python train.py --encoder_parallel_block=false --encoder_inner_norm=false --encoder_moe="top_k" --encoder_subsampling=4 --lr_schedule="poly"
Rows from block 7 of the audio encoder of a small encoder-decoder audio transcriber, named by matrix and row number. Rows with one number within an expert belong to one neuron, the router's apart. Each number is 128 + 24 x the weight over its row's rms, rounded and kept within 0 to 255. All counts start at 0.
Before each expert's rows are labels from the 100 clips, of 14848, where the router gives the expert most weight on average: "top examples" is what is common among them. Only what is clearly more common there than usual is listed. The data: short read English sentences (LibriTTS-R). In brackets: how many of the 100.
# router: router (encoder.blocks.7.mlp.router.weight, 16x128, trained with AdamW), inputs 64-127
# up: expert up (encoder.blocks.7.mlp.up, 16x32x128), inputs 64-127
# down: expert down (encoder.blocks.7.mlp.down, 16x128x32, transposed), outputs 64-127

# expert 10
top examples: voice: male (85)
router.10 [119 148 134  86 120 104 152 131 128 107 138 115 129 127 105 103 112  91 140 134 142 118 135 127 100 159 163 117 128 147 135 152 155 153 154 132 103 117 103 125 148 159 135  89 111 108 123 116 133 167 106 139  96 164 103 155 118 102 120 118 153 117  84 127]
up.0 [136  98 103 127 138 170 140 124 152 146 163 127 107 126 121 151 120 119 153 137 123 154 127 132 117 134 131 144  87 144 144 122  98 103  72 162 142 138 168 118  89  97 154 120 155 155 100 143  98 141 166 114 129 118 107 145 122  79 156 122  95 139 108 151]
down.0 [104 119 127 146 141 143 153 116  32  96 122 137 116 126 132 111 152 132 111 131  77 162 123  86 142 136 128 157 171  89 112 132 128 112  90 109 143 135 101 107 103 164 162 118 116 155  97 102 107  99 148 135 136 137 124 103 181 110 142 145 136 143 136 168]
up.1 [122  95 118 170 105 125 147 132  78 137 129  79  96 119 109 116 127 103 142 111  99  82 123 108  83 105 146 129  76 154  97 103 139 132 166 136 104 132 144 145 136 148 152 136 126 102 150 107 181 101 108 130 151 175  76 158 145 137 106 113 115 146 119 138]
down.1 [ 91 115 131 141 154  89 158 149 147 157  96 123 145 103 101 106 120 165 153 136 119 118 138 166 148 101  96 121 120  95  99 115  82 135 149 155 144 117  77 117 112 101 136 120 107  99 114 123 131 134 191 114 113 162 119 142  96 175 126 152 135 114 125 156]
up.2 [ 97 123 159 117 144 172 135 187  94 118 119 155 142 113 115 131 160 167 140 124 142  98 117 124  99 125 130 149 113 151 137 172 147 100 116 163 137 116 165 107 143 139 119 102 148 122 132 163 109 108  97 146 121 106 115 127 160  95 113 140 139 111 141 138]
down.2 [123  96 150 102 132 121 126 138 124 128 177 122 155 133 151 132 126  65 113 182 128 120 154 172  86 120 176 148 133 111  95 127  92 124 159 143 139 135 148 133 158 105  76 123 157 155 122 111 118 135 142 121 143 121 161 141 123  94 146 134 157 129 125  90]
up.3 [130 137 111 131 175 124 116 104 174 122 175 159 107 188 116 124 152 109 148 160 123 140 133 147 111  94 117  98 102 115 129 109 107  69  99 119 129 123 137  92 149 116 143 104 122 144 139 147 171 152 114  90 150 120 143 174 159 158 159 133 113 107 118 118]
down.3 [106 100 101 108 115 139 122 125 141 103 139 124 118 114 124 130 123 118 160 128 113  53 105 126 141 110 145 142 135 125  94 125 102  94 136 126 174 125 149  93  87 147 132  82 148 136 115 126 147 109 164 122 108 120 162 135  74 115 142 130 112 146 146 121]
up.4 [120 167 148 121 103  91 148 108 139 156 146 174 156 106 100 117 131 158 113 113 110  94 119 108 137 123 154  93  80 153 113 164 124 131 137 122 112 159 125 128  86  98 102 138 181 135 123 109 146 111 116 107  86 157 142 162 126  91 127 134 111 104 187 131]
down.4 [102 129  92 108 114 135 129 155  92 174  91 135 116 124 116 136 114 121 100 104 171 124 141 113 114  97 105 111 164 153 172 125 149 106 122 116 101 106 148 149 131 119 170 145 127 103 110 116 121 133 145 149 116 126 150  92  72 147 139 153  98 135 119 161]
up.5 [132 118  96  94  91 134  94 108 142 138 164  72 124 174 108 108 138 141 137 137 165  94 130  96  89 109 106 103 119 173 147 143 123 132 110  86 143  92 136 118 138 142 109 116 149 114  88 144 126 124 115 111 195 121 136 137 141 163  81 150  96  92 166 179]
down.5 [122 114  79 110 122 100 154 146 160 137 143 112 143 133 140 159 144 100  98 135 128 160 158 125  79 132 150  90 143 103 103 139 157 126 145 147 127 121 130 138 155 148 139 166 132 123 117 111 136 124 165 162 165 134 134 132 122 167 160 101 137 111 142  68]
up.6 [111 158 121 122 129 116 192 148 126 109 151 144 106 152 114  88 126 145 119 100 191 158 181 140 108 160 109 131 103 142 154 138 131 130 110 137 139 137 131 135  78 111 111 117 140 131 120  99 118 206 134 113 127 128  89 105 161 100 121 109  95 121 129 156]
down.6 [159 142  71 168 125 130 120 135 124 139 109 100 150 121 136 142 136  84 102 137 126 131  84 167 100 156 114 137 127 145 127 104 113 121 113 105 101 106 133 105 151  79 132 119 127 149 154  92  72  76 120 121 139 112 103 114 133 128 131 100 133 124 114 103]
up.7 [102 159 149 129 123 108 139 120 120 145  71 106 150 108 109 129 176 130 158 123  72 161  93 148 141 112 139 145 119 170 128 100 107 106  97 181 120 133 112 133 119 151 117 131 112 145 147 124 151 126 138 154 146  83 165 110 127 118 117 118  98 126  84 102]
down.7 [109  91 177 107 108 166 118 140 126 158 116 143 120 149 106 135 123 148 124 123 126 112 133 119 137 122 155 141  74 131 106 128 112 147 134 128 111 137 158 141  82 108 109 136 142 108 158 138 140 131 140 107 119 112  95 153 154 106  93 125 140 143 117 130]
up.8 [133 113  90 131 130 172 114 116 126 148 119 122 146 131 143 154 121 121 118 140 101 167 114  86 136 137 129 132 142  95 114  81 162 111 156 135 182  98 106 142 117 176 142 129  98 164  76 139  96 146 150 165 112 180 113 126  84 149  99 139 111 162 175 139]
down.8 [143 128 130  94 129 120 144 142 128 141 152 117 139  73 175 141 161 142 136 147 142 109 138 143 152 116 111 157 185 127 107 125 137 128 171 131 135 131 152 120 121 115 167 141 136 137 136 181 132 144 122 137 150 134 138 137 128  87 130 113 144 133  96 135]
up.9 [124 127 109 120 141 102 146 148  82 129 142 134 124 124 168 160 171 114 144 152 171 113  92 128 114 137 150 120 148 113 135  78 177 127 117 103 148 149 118 121 115 169  93 100  99  91 137 118 152 141 149 111 117 108  63 135 168 158 124 123 113 150 117 102]
down.9 [113 108 111 127 146 154 123 145 140 156 127 106 134 146  93  94 145 136 126 167 137 106 126 158 130 129  78 171 144 119  94 157 144 116 109 183 102 105 108  99 141 128 101 139 135 132 156 160 137 108 136 158 117 134 161 110 119 127 104 126 146 110 100 120]
up.10 [166 104 145 136 105 141 159 117 121 117  90 151 107 130 158 137 139 134 119 118 100 105 136 142 121 162  97 127  92 112  99 136 168  96 107  98 132  82 173 113 129 137 120 116 149 122  80  95  88 130  83  75  99  89 141 129 119 136 127 143 128 175 110 119]
down.10 [117 103  98 103 151 119 105 153 123 126 102 159  63 146 153 111 116  98 139 131 115 139 168 178 115  91 136  92 107 148 148 177 129 111 106 144 149 108 148 127 123 139 114  92 128 114 132 108 152 147 114 107 109 143  95 117  83 109 146 130 140 168 156 108]
up.11 [112 125 115 148 118 109 156 109 166 125 131 172 156 168 134 136 126 122 120 163 153 112 110 121 166 148 155 127 118 116 123 132  92 179  78 105 130 108 167 150 169 158 121 139  94  94 160 101  99 175 170 168  82 106 123 122 105 130  91  81 102  88 102 129]
down.11 [122 130 153 106 110 149 127 131 130 130 133 125 103  86  53 108 113 134 145 175 153 138 138 102 108 112 118 124 100 155 145 157 132 128 156 142 144 137 117 145 140  84 119 128 121  80 123  89 122  96 105 168 120 120 130 123 150 129 107  95 110 108 165 138]
up.12 [126 137 141 123 110 108 172 129 180 105 142 147 145 155 156 166 123  95 103 110 141 147 168 152 112 204 132 117  74 130 181 121 138 106 125 114 139 126  74  84 132 113 119 109 144 112 125 142  99  91 140 152 132 138 155 156 160 139 166 123 117 153 122 105]
down.12 [163 128 112  95 105 107 123 129 117 102 136 136  83 138  81  81 153 148 125  87 104 138 113 101 152 115 154 121 171 127 125 100 108 123 120 121 111 109 153 142 151 139 169 167  87 117  92 132  87 123 150 163 108 114 135 127 103 125 138 126 118 140  95 114]
up.13 [136 155 131 114 138 171 114 150 119 132 114 120 143 156 166 122 111 144 103 122  88 152 167 113 136 172 120 115 115 188 171 155 127 136 102 132 134 141  87 147 105 120 177 120 188 124 112  97  97 142  99 165 147 129 138 144 110 142 134 108 105 122 171 103]
down.13 [ 78 144 120 134 146 125 165 150 115 154 117 116  79  94 159 113 111 154 141 179 106 120  89 106 151 138 115 142 102 103 147 122 164 156 136  97 144  85  99 110 142 163  97 111 176 100 115 147  83 152 133 142 160 118 115 143 129  91 153 127 116 112 112 134]
up.14 [135 105 176 128 130  93 152 138 154 118 114  96 147 108 127 111 106 151  93 119 162 109 128 130 175 136 143 124 131 139 112 121 105 142 148 112 147 138 105 153 141 116  88 147 195 167 125 142 170 104 153 121 107 154 154 149 157 102 126 125 151 151 149 113]
down.14 [164 127 133 131 107 122 151 153 115 130 101 113 101 128 160 147 128 120  94 110 124 122  78 139 133  87 113 104 136 122  83 144 132 148 172 127 140 166 137 164 125 116 114 136 108 137 109 174 147 152 147 141 124 157  87 136 107 134 129 151 122 123 121 105]
up.15 [110  64  93 135  99 148 114 123 167 141 134 124  94  83 138 143  92 133 124 120  94 124 163 197 122 145 161 113 136 132 113 110 162 111 147 143 135 119 106 145 130 108 123 140 157  96 121 108 156 133 109 110 142 122 119  71 114 162 118 125 105 113 143 124]
down.15 [160 123 144 146 110  86 109 128 101 120 121 140 139 128 120  94 129 129 134 127 129 117 147  98 173 118 155 116 158 124 113 113 105  88 123  68 151 181 120  97 154 180 154 138 120 145 100 147 109 150 117 173 113  93 103 126 165 115  99 112 118 147 148 112]

# expert 3
top examples: the word "to" (36)
router.3 [167 106 102 147 118 159 125  67 169 106 114 129 114  76 103 145  77 143 136 144 171 117 127 132 162  86 116 129 149 154 103  86 102 135 155  91 133 158 154 103 126  90 127 144 118 117 132  99 129 127 138 120  84  97 144 102 112 130 136 120 135 133 114 184]
up.0 [109 166 129 103 152 157 148 123 134 155  85 142 103 101 109 120 114 187 121 119 139 131 116 143 150 107 136 155  85 158 138 125 127 101  78 122 139 124 111 120  98 143 154 118 117 115  92 159 109 104 126 108  99 137  71 149  83 131 113 121 119 117 137 136]
down.0 [122 128 117 108 143  86 120 135 122 140 126 133 141 151 124 103 159  95 172 150 146 141 104 117 120 151 133 164  70 143 135 114 145 145 147 123 145 153 154 123 152 112 100 124 138 159 114 127 131 152 164 144 105 135 160 126 162 116  86 108 154 134 115 160]
up.1 [144 132 155 168 112 113 136 142 148 150 144 140 140 126 132 123 116  98 133  97  72 160 158 139 115 149 103  96 115 138 126 114 141 122 146 144 144  93 103 136 122  60 134 180 134 130 138  94 160 135 129  92  88 141 102 111 151  85  89  98 108 106 127 135]
down.1 [126 116 130 149  76 102 133 148 121 144 153 132 175 105 164 178 148 121 116 158 138 121 159 126 114 158 125  95 120  97 174 133 143 135 121 130  76 117 140 133 144 157 132 120 120 148 107 136 144  77  93 167 110 128 119  96 186 135 126 148 159 126 155  88]
up.2 [111 137 136 169 140 131 132 138 108 121 167 154 153 131 119 190 110 138  97 157 119 154  83  96 141 126 159 130 119 145 157 115 114 138 119 179 175 174 127  93 104  71 143 166 142 119 164 108 132  93 174  76 109  91 120  98 179 105 126 122 136 115  79 148]
down.2 [162 114 155 126 115 128 119 103 101  73 148 113 141 134 184  93 165 118 132  78  86 124 128 151 134 131 134 123 168 122 106 117 184 151 143 131 152 121 113  89 133 106 145 118 122 104 113 123 138  99 131 135 154 135 143 151 115 164 140 110 117 136 142 142]
up.3 [120 104 110  87 111 100 146 124 136 129 156  96 125 140 120 137 121 123 155 170 132  96 126 158 141 141 141 135 186 118 111  91 121 130 101 125 156 138 127 150 175 118  87 104 131 132  86  90 162 154 144 121 161 140  78 125 165 171 129 123 145 158 116 116]
down.3 [ 97 161 134 120 123 116 120 124 109 114 101 130  93 151 129 149  99 152 152 134  91  99  65 129  79 151 116 135 130 147 152 173 134 111 113  91 158  93 136 121 148 107 148 133  93 135 172 146  99  99 145 141 104  97 127 136 117 113 151 168 121 147  63 132]
up.4 [136 102 144 153  95 171 168  77 113 145 140 113 112 123 111 150 122 113 105 132 115 156 131 197 103  98 106 135  99 123 126 104 113  96 129 130 148 122 111 139 150  84 142  98 102 112 105 160 101 153 145 107 160 150 135  91 124 108 129  97  92  99 121  98]
down.4 [131 129 113 129 166 114 132 156 118 134 123 123 173  86 182  94 137 181  75 149 123 111 145 115 137 150  97 111 109 143  71 129 112  94 156 134 115 139 152 117 106 153 116 160 128 144 133 132 163  94 116 133  87 146 109  99 131 168 160 142 107 142 133  96]
up.5 [141  95 135 131 119 112  98 115 138 102  94 125 116 141 129 110 105 114 114 140 118 138  76  97 104  78 141 155 132 147 130 128  76 164 100 114 139 122  96 131 109 111 149 157 125 154 110 135 125 117 119 109 140 102  59 148 169 158 165 142 130 117 137 130]
down.5 [ 97 129 116 112 117 156 138 135 162 133 200 139 106 132 163 121 125 151 141 116 134 114 102 123 108 190 123 111  99 144  87 150 109 141 133 138 139 145 111  80 125 121 125 162 102 113 196 118 112 163 148 142 139 127  97 142  84 155 127 150 143 107 133 160]
up.6 [105 150  92  98 123 132 112 168 125 111 155 114 116 169 122 105 143 143 141 123  84 113  62 161 103 129 124 115 108 129 114 161 127 144  85 141 164 120 167 110 157 119 139 122 128 155  89 115 122 123 167  94 116 134 163 133 148 138 176 144 137 132  89  98]
down.6 [140  96 113  98 161 157  94 112 164 145 109 146 169 131  83 185 128 127 143 134 121 110 142 168 137 173 171 130 115 141 162 131 110 142 121 124 108 109 120 155 124 124 128 109 110 149 130 125 169 160 146 188  98 137 139 117 116 117 100 127  94 155 130 126]
up.7 [102 102 117 129 112 135  86 113 114 125  88 151 129  83 151 112 136 173 103 142  86 160 100 120  95 104 131 106 151 146  75 140  95 103 116  92 125  82 124  87 161 127 137 149 160 147 108 129 131 132  95  97 141 151 130  97 113 113 166 156 145 153 150 107]
down.7 [100 121 136  82 105 173 182 141 114 175 156 114  96 158  98 121 128  97 183 157 134 150 132 118 131 135 119 146 140 102 144 165 140 123 123 132 111 103 124 111 154 127  98 126 109 143 109 139 134 110  91 114 135 116 119 133  90 160 157 129 139 131 121 152]
up.8 [161 167  88 129 144 185  85 133 114 157 156 176 145 145 113 135 125 118 120 132 153 154  99 139 122 134  95 160 131 160 128 130 128 118 152 129  98 114  97 103 140 132 133 177  85 126  99 104  64  79  93 136 130 121 174 141 127 111 123 135 147 109 108 133]
down.8 [123 129 145  72 135  93 110 113 142  73 111  86 149 127 121 121 153 132 106 121 150 135 137 117 160  91 122 125 126 135 134 141 126 147 126 120 176 165 141 122 114 117  94 139 182 125 135 116 152 163 101 102 173 142 128 165 126 125 101  91 112  88 157 104]
up.9 [ 87 125 123 160 174 101  98 116 134 118 119 156 152 120 160 154 112 171 130  65  76 159 138 104 106 126 128 123 116 166 116 114 155 113 110 157  90 137 174 126 105 115 174 138 125 140 126 120 107  96 128 125 170 138 138 104 132 125 148 116 143 155 136 153]
down.9 [152  63 104 118 101 129 160 127 106 131 128 112  92 107 157 158  84  93 112 126 112 164 140 107 141 160 126 136 103 116 110 121  98 108 112 129 146 128 109 131 112 111 131 138 166 129 142 118 145 128 118 130 131 109 173 143 140 133 160 148  91 148 161 171]
up.10 [120 197 145 146 137 132 152 101 150 114 124 112 129 133 130 111 117  92 139 147 119 152  88  94 143 118 123 135 171  98 114  84 112 137 167 133 131 138 128 107 146 125 124 125 134  72 116 154 178  79 131 105 104 120 131 119 151  83 146 144 147 112 121 116]
down.10 [147 141 131 121  87 160  66 121  91 113  91 150 156 139 113 121 114 137 106 142 129 121 144 143 121 163 147  62 141  93 135 123 129 136 120 140 120 101 103 184 152 136  92 146 116  83  99 128 108 153 159 120 123 155 131 139 116 149  72 141 133 120 170 125]
up.11 [139 163 134 134 117 130  73  91 114  92 161 154 129 138 162 124 103 120  91 118 156 107 118 101 138 151 158  97 106 102 131 159 118 101 120 123 138  65 102 140  94 136 122  99 198 143 155 134 128 144 103  99 154 133 126  98 164 130 114 139 120 114  74 126]
down.11 [137  97 124 110 163 129 144 140 143 146  99 133 148 106 118 155 127 127 139 111 179 119 115 149 127 139  90 127 141 215 150 127  79 123 105 125  81 169 140  92 142 129 140  93 116 106 160 119 120 138 173 125 118  95 137 143 125 131 112 176 111 145 139 106]
up.12 [ 94 103 112 142 127 159 120 133  91 145 142 153 163 150 174 164 170 128 158  92 113 123  73 142 139 158 134  87 195 106 141 157 115 179 164 139 119 109 137  98 116 109 102 109 195 135 115 168 134 132 109 100 142 117 118 121 146 110  94 129 135 112 132 140]
down.12 [130 141 127 135 156 111  78  61 120 120 142 138 166 157 102 139 142  95 111 150 124 164 174 111 109 140  78 111  80 148 157 106 143 143 107  94 153 143 126 128 158 142 144 116  94 137 146 135  98 102 101  99 100 160 145 142 144 138 117  97 150 106 142 132]
up.13 [120 136  82 130 111 120 157 148 130 112 102 141 124 134 150 150 111 124 148 115 102  90  84 152  95 130  98 128 153 177 114 112 143 136 132  72 161 130 139 121 143 141  81 134 121 161  99  96 210 124  91 123  95  88  87 123 120 139 118 116 128 138 153 133]
down.13 [163 140 128 136 163 140 100 134 191 113 108 144 159 120 140 100 141 145  70 165 115 146 114 120 129 125 137 165 137  76 124 111 156 129  72 165 125 151 147 126 131  96 166 114 102 123 108 161 132 102 105 150 100 166 120 140 174  96 132 107 115 144 111 132]
up.14 [139 198 141 124  97 117  97 116 102 174 116  88 131 114 127 113 152 117 124 124 127 119 122 136 159 134 154 113 112 138 117 134 142 150 155 124 106 128 120 149  98 118 184 169 157 151 101  97 149 123 119 144  72 139 140 112 150  79 112 114 134 109 134 137]
down.14 [125 122 164 121  88  65  94 171 122  93 114 149 139 141 139 130 127 114  49 136 157 143 133 126  98 128 136 140 129 135 134 120 122 140 104 126 118 123 126 119  75 148 158 145 141 142  56 138 127 174 131 106 117 168 111 115 137 104 155 134  91 118 102 103]
up.15 [174 119 116 161 169 144 135  98 157 104 168 113 117 129 164 109 123 164 133  87  89 114  82 105 102 129 123 125 117 138 120 135 117  85  77  92 134 163 119 162  93 125 103 111 144 145 119 114 139 161 163  86 192 153 179 103 157 114 117 120 141 117  83 121]
down.15 [144 170 159 106  83  98 111 161  82 156 133 120 166  96 132 148 129 104 139 137 150 174 133  86 161 145 138 106 124 115 115  90 170 116 109 133 135 153  97 124 150 125 155 154 103 131 129 135  82 132 134 141 112 109  98 125 138 135 133 140 133 145 140 143]

# expert 14
top examples: voice: female (83)
router.14 [136 176 135 134 116 132  94 135 154 113 124 118 175 167 123 154 121 137 128 129 127 115 153  82 115  95 176 160 102 119 111 165 146 116 141 140 127 190 124 120 131 126 132 174 113 104 176 125 116 130 124 127 135 119 187 139 127 141 156 115 107 146 140 116]
up.0 [134 113 155 134 144 135 161 134 160 117 103 149 163 162 128 123  99 142 121 158 129 109 123 101 132 194 114 113 136 111 133 106 151 164 125 150 107 116 172 115 118 144  89 118 158 141 123 134 105 100 149 108  97 119  87 160 134 131 165  96  99 110 119 117]
down.0 [158 121 130 129 100 141 131 135 114 119 104 158  79 150 112  77 137 181 131 128 115 106 139  89 133 132 185 118 124 105 115 111 128 185 119  78 136 156 126 110 131 122 154 139 150 128 145 134 121 102 118 101 143  98 148 118 134 118 133 111 144  94 145 176]
up.1 [118 167 117 170 128 142 172 119 131  81 148  66 134 146 165  87 175 134 140 111 107 124  97 152 105 129 136 126 125 132 156  97 132 106 103 159 132 123 131 133 101 133 122 150 136 118 112 138  73 162 132 127 155 110 108 113 161 146 187 144 116 125 159 163]
down.1 [ 98 102  91 131  77  97 137 151 155 114 113  95  94 120  90 142 155 130 158  85 155  81 171 103 124 154 139 109 128 124  94 120 147 139 125  62 101 134 107 147 122 168 133 120  80 120 170  93 143 103 101 105 123 123 134 122 149 151 120 139 122 134 116  96]
up.2 [135 112 156 109 130 138 137 156 141 138 112 121 123 113 141 118 105 136 160 110  72 122 129 120 165  86 125 171 147 143 131 121  98 117 132  91 134 125 126 131 187 141 124 144 147 133 111 159 155 169 122 139 135 115 132 113 124 149 161 156 152 117 138  92]
down.2 [147 113 105 107 140 128  96  85 151 130 130 124  94 154 169  99  99 117 137 137 157 108 133 126 154 126 153 141 132  85 143 184 132  72 118 137 125 127 121 159  94 144 111 107 132  97 136 165 108  79 130 135 122 142 134 118 114 113 125 146 112 173 137 150]
up.3 [ 96 116 125 125 126 149 125 134 119 172 106 107 119 161 122 157 170  80 104 112 128 162  77  84 111 121 171 154 137 122 106 106 129 139 147 132 162 128 138 153 125 128 123 124 116  79 109 170  86 129  95 127 121 107 125 107 139 132 122 181 180 180 153 129]
down.3 [178  96 151 143 130 128 137 135  95 100 111 113 155 160 139 120 140 152 107 124 101 116 126 121 138  81 161 118 148 170 123 142 140 134 151 134  92  98  85 145 149 121 155 142 141 190  73 163 154 127 117 121 103 143 141 146 162 118  99 106 130 137 144 112]
up.4 [111 118 133 158 111 119 150 138  98 124 137 161 118 123 114 161 158 124 157 131 143 163 146 167 120 105 126 132 123 142 160 164 121  80 102 151 143 120 161 141 153  99 171 202 168 128 154 126 133 148  89 123 133 107 130 104 135 110 127  91 110  68 118  95]
down.4 [143 133 159  92 109 140 124 140 126 104 148 130  92 133 124 135 156  70 176 108 120  95 151 125 135 118 166 122 128 125 148 146 127  65 138 114 110 123 134 115 153 123 131 113  92 142  97 123  94 156 112 155 103 159 115 176 134 110  86 113 118 125 131 147]
up.5 [ 83  98 128 142 163 108 114 134 135 119  97 131 168 128 130 148 155 114 124 135 112 130 129  81 138 122 151 163 114 155 161 120 121  85 112 146 107 104 114 173 144 126 138 160 124 145 130  89  76 135 117 116 153 117  98 103 141 114  81 116 142 154  92 127]
down.5 [156 164  88  91 108 141 122 137  90 149 142 136  94 119 122 106 136 138 154 104 151 150 109 131 108 109  86 125 158 132 114 114 106 124  76 159 128 154 158 117  99  96 125 189 138 109 130 117 145 161 105 149 113 131 138  91 105 100  96 168 146 176 147 118]
up.6 [ 93 120 136 102 157 150  96 100 139 127 123 143 117 124 133  94 122 193 114 134 176 156 143 161 147 128 138 111 146 117 113 102 123 125 104 129 106 120 115 104 115 134  97 114 133 118 150 125 163 120 132 116 142 158 126 133 127  94  65 155 103 136 125  86]
down.6 [121 145 171 136 171 130 120 100 146 153 158 129 150 134 149 128 174 107 131  95 119 120 180 153 137 123 137 149 146 119 114 161 127 108 115 118 112 114 130 135 133 154 128 117 110 124  66  90 144 119 127  89 119 120 120 148 165  92 155 139 115  78 115 130]
up.7 [ 75 130 144 120 137 149 139 149 131 161 116  97 145 126 140 131 135  93  89 130 144  59 162 158 136 117 153 145 114 119 164 133 122 151 125 131 160 116 168 104 133 113 104 128 139  87  90 118 115 142 136 116 167 138 113 121 156 138 104 111 103  99 117 104]
down.7 [128 111 149 108 154 135 126 141  90 126 145 163 108  81 157 140  76  93 119 139  90 129  77 117 109 133 121 103 123 107  95 129 137 149 137 106 126 119 117 129 135 140  94  91 122 158  98 114 115 138 113 140 138 118 118 143 121 100 120  94 134 148 168 145]
up.8 [144 164 113 113 150 151 157 118  66 144 148 133  89 120 102 121 107 132 140 131 147  92 100  91 118 144 144 122 124 151 133  89  90  90 122 165  95 169 110 127 157  77 164 174 145 115 122 145 140 123 150 148 128 128 150 143 123  83 108 147 123 104 133 110]
down.8 [116 138 115  98 118 165 152 128 141  91 101 172 108  92 129 115 142 125 147 163 116 153 149 156 123 139  98  94 122 134 129 171  93 157  94 121 124 152 152 123 156 177 114  99  94 146 134 111 113 122 129 138  65 142  84 149 103 127 117 134 125 150 160 128]
up.9 [180 135  99 159 104 152 124 100 120 120  92 159 125 122 126 143 134 148 130 139  74 140 176 120 150 105 124 146 134 104 131 115 122 130  80 114  89 135 123 168 111 160 110 145 137 132  94  85 151 145 167 145  86 128 174 135 116 142 143 157 106 107  89 107]
down.9 [138 108 145 146 120 116 141  88 132 151 130 151 165 112 181  80 137 175  92 143 101 166  88 119 128 121 108 104 138 118 127 162 117 108 112  82 138 116 122  69 135 121 107 172 126 145 155 167 116 115 101 102  97 138 161 147 155 129  91 115 144 145 156 135]
up.10 [174 112 138 141  95 157 139 102 143 114 146 138 143 138 100 148 128 138 143 111 167 144 105 119  87 122 114 109 151 130 166 173 130 164 140 103 153 107 125 110  86 158 133  92 110  83 147 130 131 113 124 125 150 179 126  74  97 116 151 153 113  87 107 122]
down.10 [148 130 137 118 111 118 142 127  85 143 140 120 136 138  84 117 117 131  76 141 140 130 108 128 144  97 167 116  83 115 149  99  96  98 135 117 119 142  98 144 112 122 110 140 143 119 109 127 122 149 125  98 128 143  91  99 148 161 120 148 158 131 125 144]
up.11 [115 123 108  68 175 139 161 135 111 132 132 157 116 122 119 130 147 126 159 111 164 135 140 113 123 114 102 130 137 125 170  94 163 165 126 113 113 107 121 159 112 120 150 125  85 119 140 137  99 139 175 101 109 133 110  94 184 159 165 185 157 146 138 105]
down.11 [145 122 113 112  61 134 107 106 134 137 128 176 165 110 119 137 129 115 155 150 134  87 147 132 115 126  99 109 142 167 116 117 100 122  87  91 166 154 168 171 115 109 119 142 107 163 151 159 122 102 115 125 110 184 120 123  99 114  92  93 126 149 110 144]
up.12 [128 121  92 135 101 157 165 110 142 162 110 146 133 105 186 132 132 120 150 164 124 129 163 103 114 132  93 116 118 137 190 169 150 110 112  88 128 127 120 129 105 163 108  98 128 130 133 144 113 118 163 155 116 140 171 128 124 117 134 111 119 108 126 126]
down.12 [120 169 136 132 140  81 174 154 150 134  97 119 167 141 136 122 143 135 145 100 117 160 130 147 141 115 125 120 143 145 142 128 171 101 122 107  90 141 148 152 142 116 151 152  67 109 158 114 129 110 114  99 144 137 141 159 167 155 107 130 144 123 120 129]
up.13 [166 120 155 134 122 130 135 110  99 111 143 131 115  95  65  81 139 118 105 109 121 141 121 139 159  96 170 172 107 144  96  75 137 162 128 138 126 150 152 106 107 100 115 145 112 118 173 103 139  98 122 158 146 127 118 110 163 125 146 161 145 144 122 152]
down.13 [ 39 145 119 151 117 126 139 115 147 105 130 122 133 139 113 174 143 103 119  99 116  73 153 121 113 110  98 117 160 105 118 130  95 115 108 109 126 133 163 133 133 138  82 136 114 111 119 112 174 146  96 132 142 129  48 128 135 147 114 118 124 138 133 138]
up.14 [120 115  83 136 130 144 135 180 100 146 142 171 114 129 124 167 154 130 134 110 142 160 123 111 125 116 189  60 136 141 109 114 129  91  97 129  99 157 133  97 161 156 159 176 105 143 107 146 145 126 157 112 151 127 115 104 156 141 138 122 113 130 149 135]
down.14 [114 107 123 146 157 116 110 101  58 108 156  81 140 136 175 116 133 128  97  78 135 171  85 126 138 144 117 180 106 122 127 131  73  85 141 135 106 163 104  88  93 174 104 128 148 140 131 112 147 132 137 121 127 157  88 146 129 125 136 176 129 160 117 130]
up.15 [154  86 127 139 118 135 119 137 142 147 123 116 110 129 138 135  95 141 107 139 130 128 119 102 143 126 104 145 116 139 129 145 117 134  82 110 103  87 181 149 108 125  65 161 116 131 148 173 106 115 158  93 190 107  88 120 141 122 149 170 128  98 151 127]
down.15 [131 158 140 177 102 139  77 144 152 126 131 162 110 130 152 149 120  95  94 136 149 131 114 110 129 139 145 122 157 118 107 125 122 116 155  96 146 113 147  96 123 154 175 137 172 114 113 147  98 124 135 141 136 131 123 128 114  98 123 118 112 137 119  90]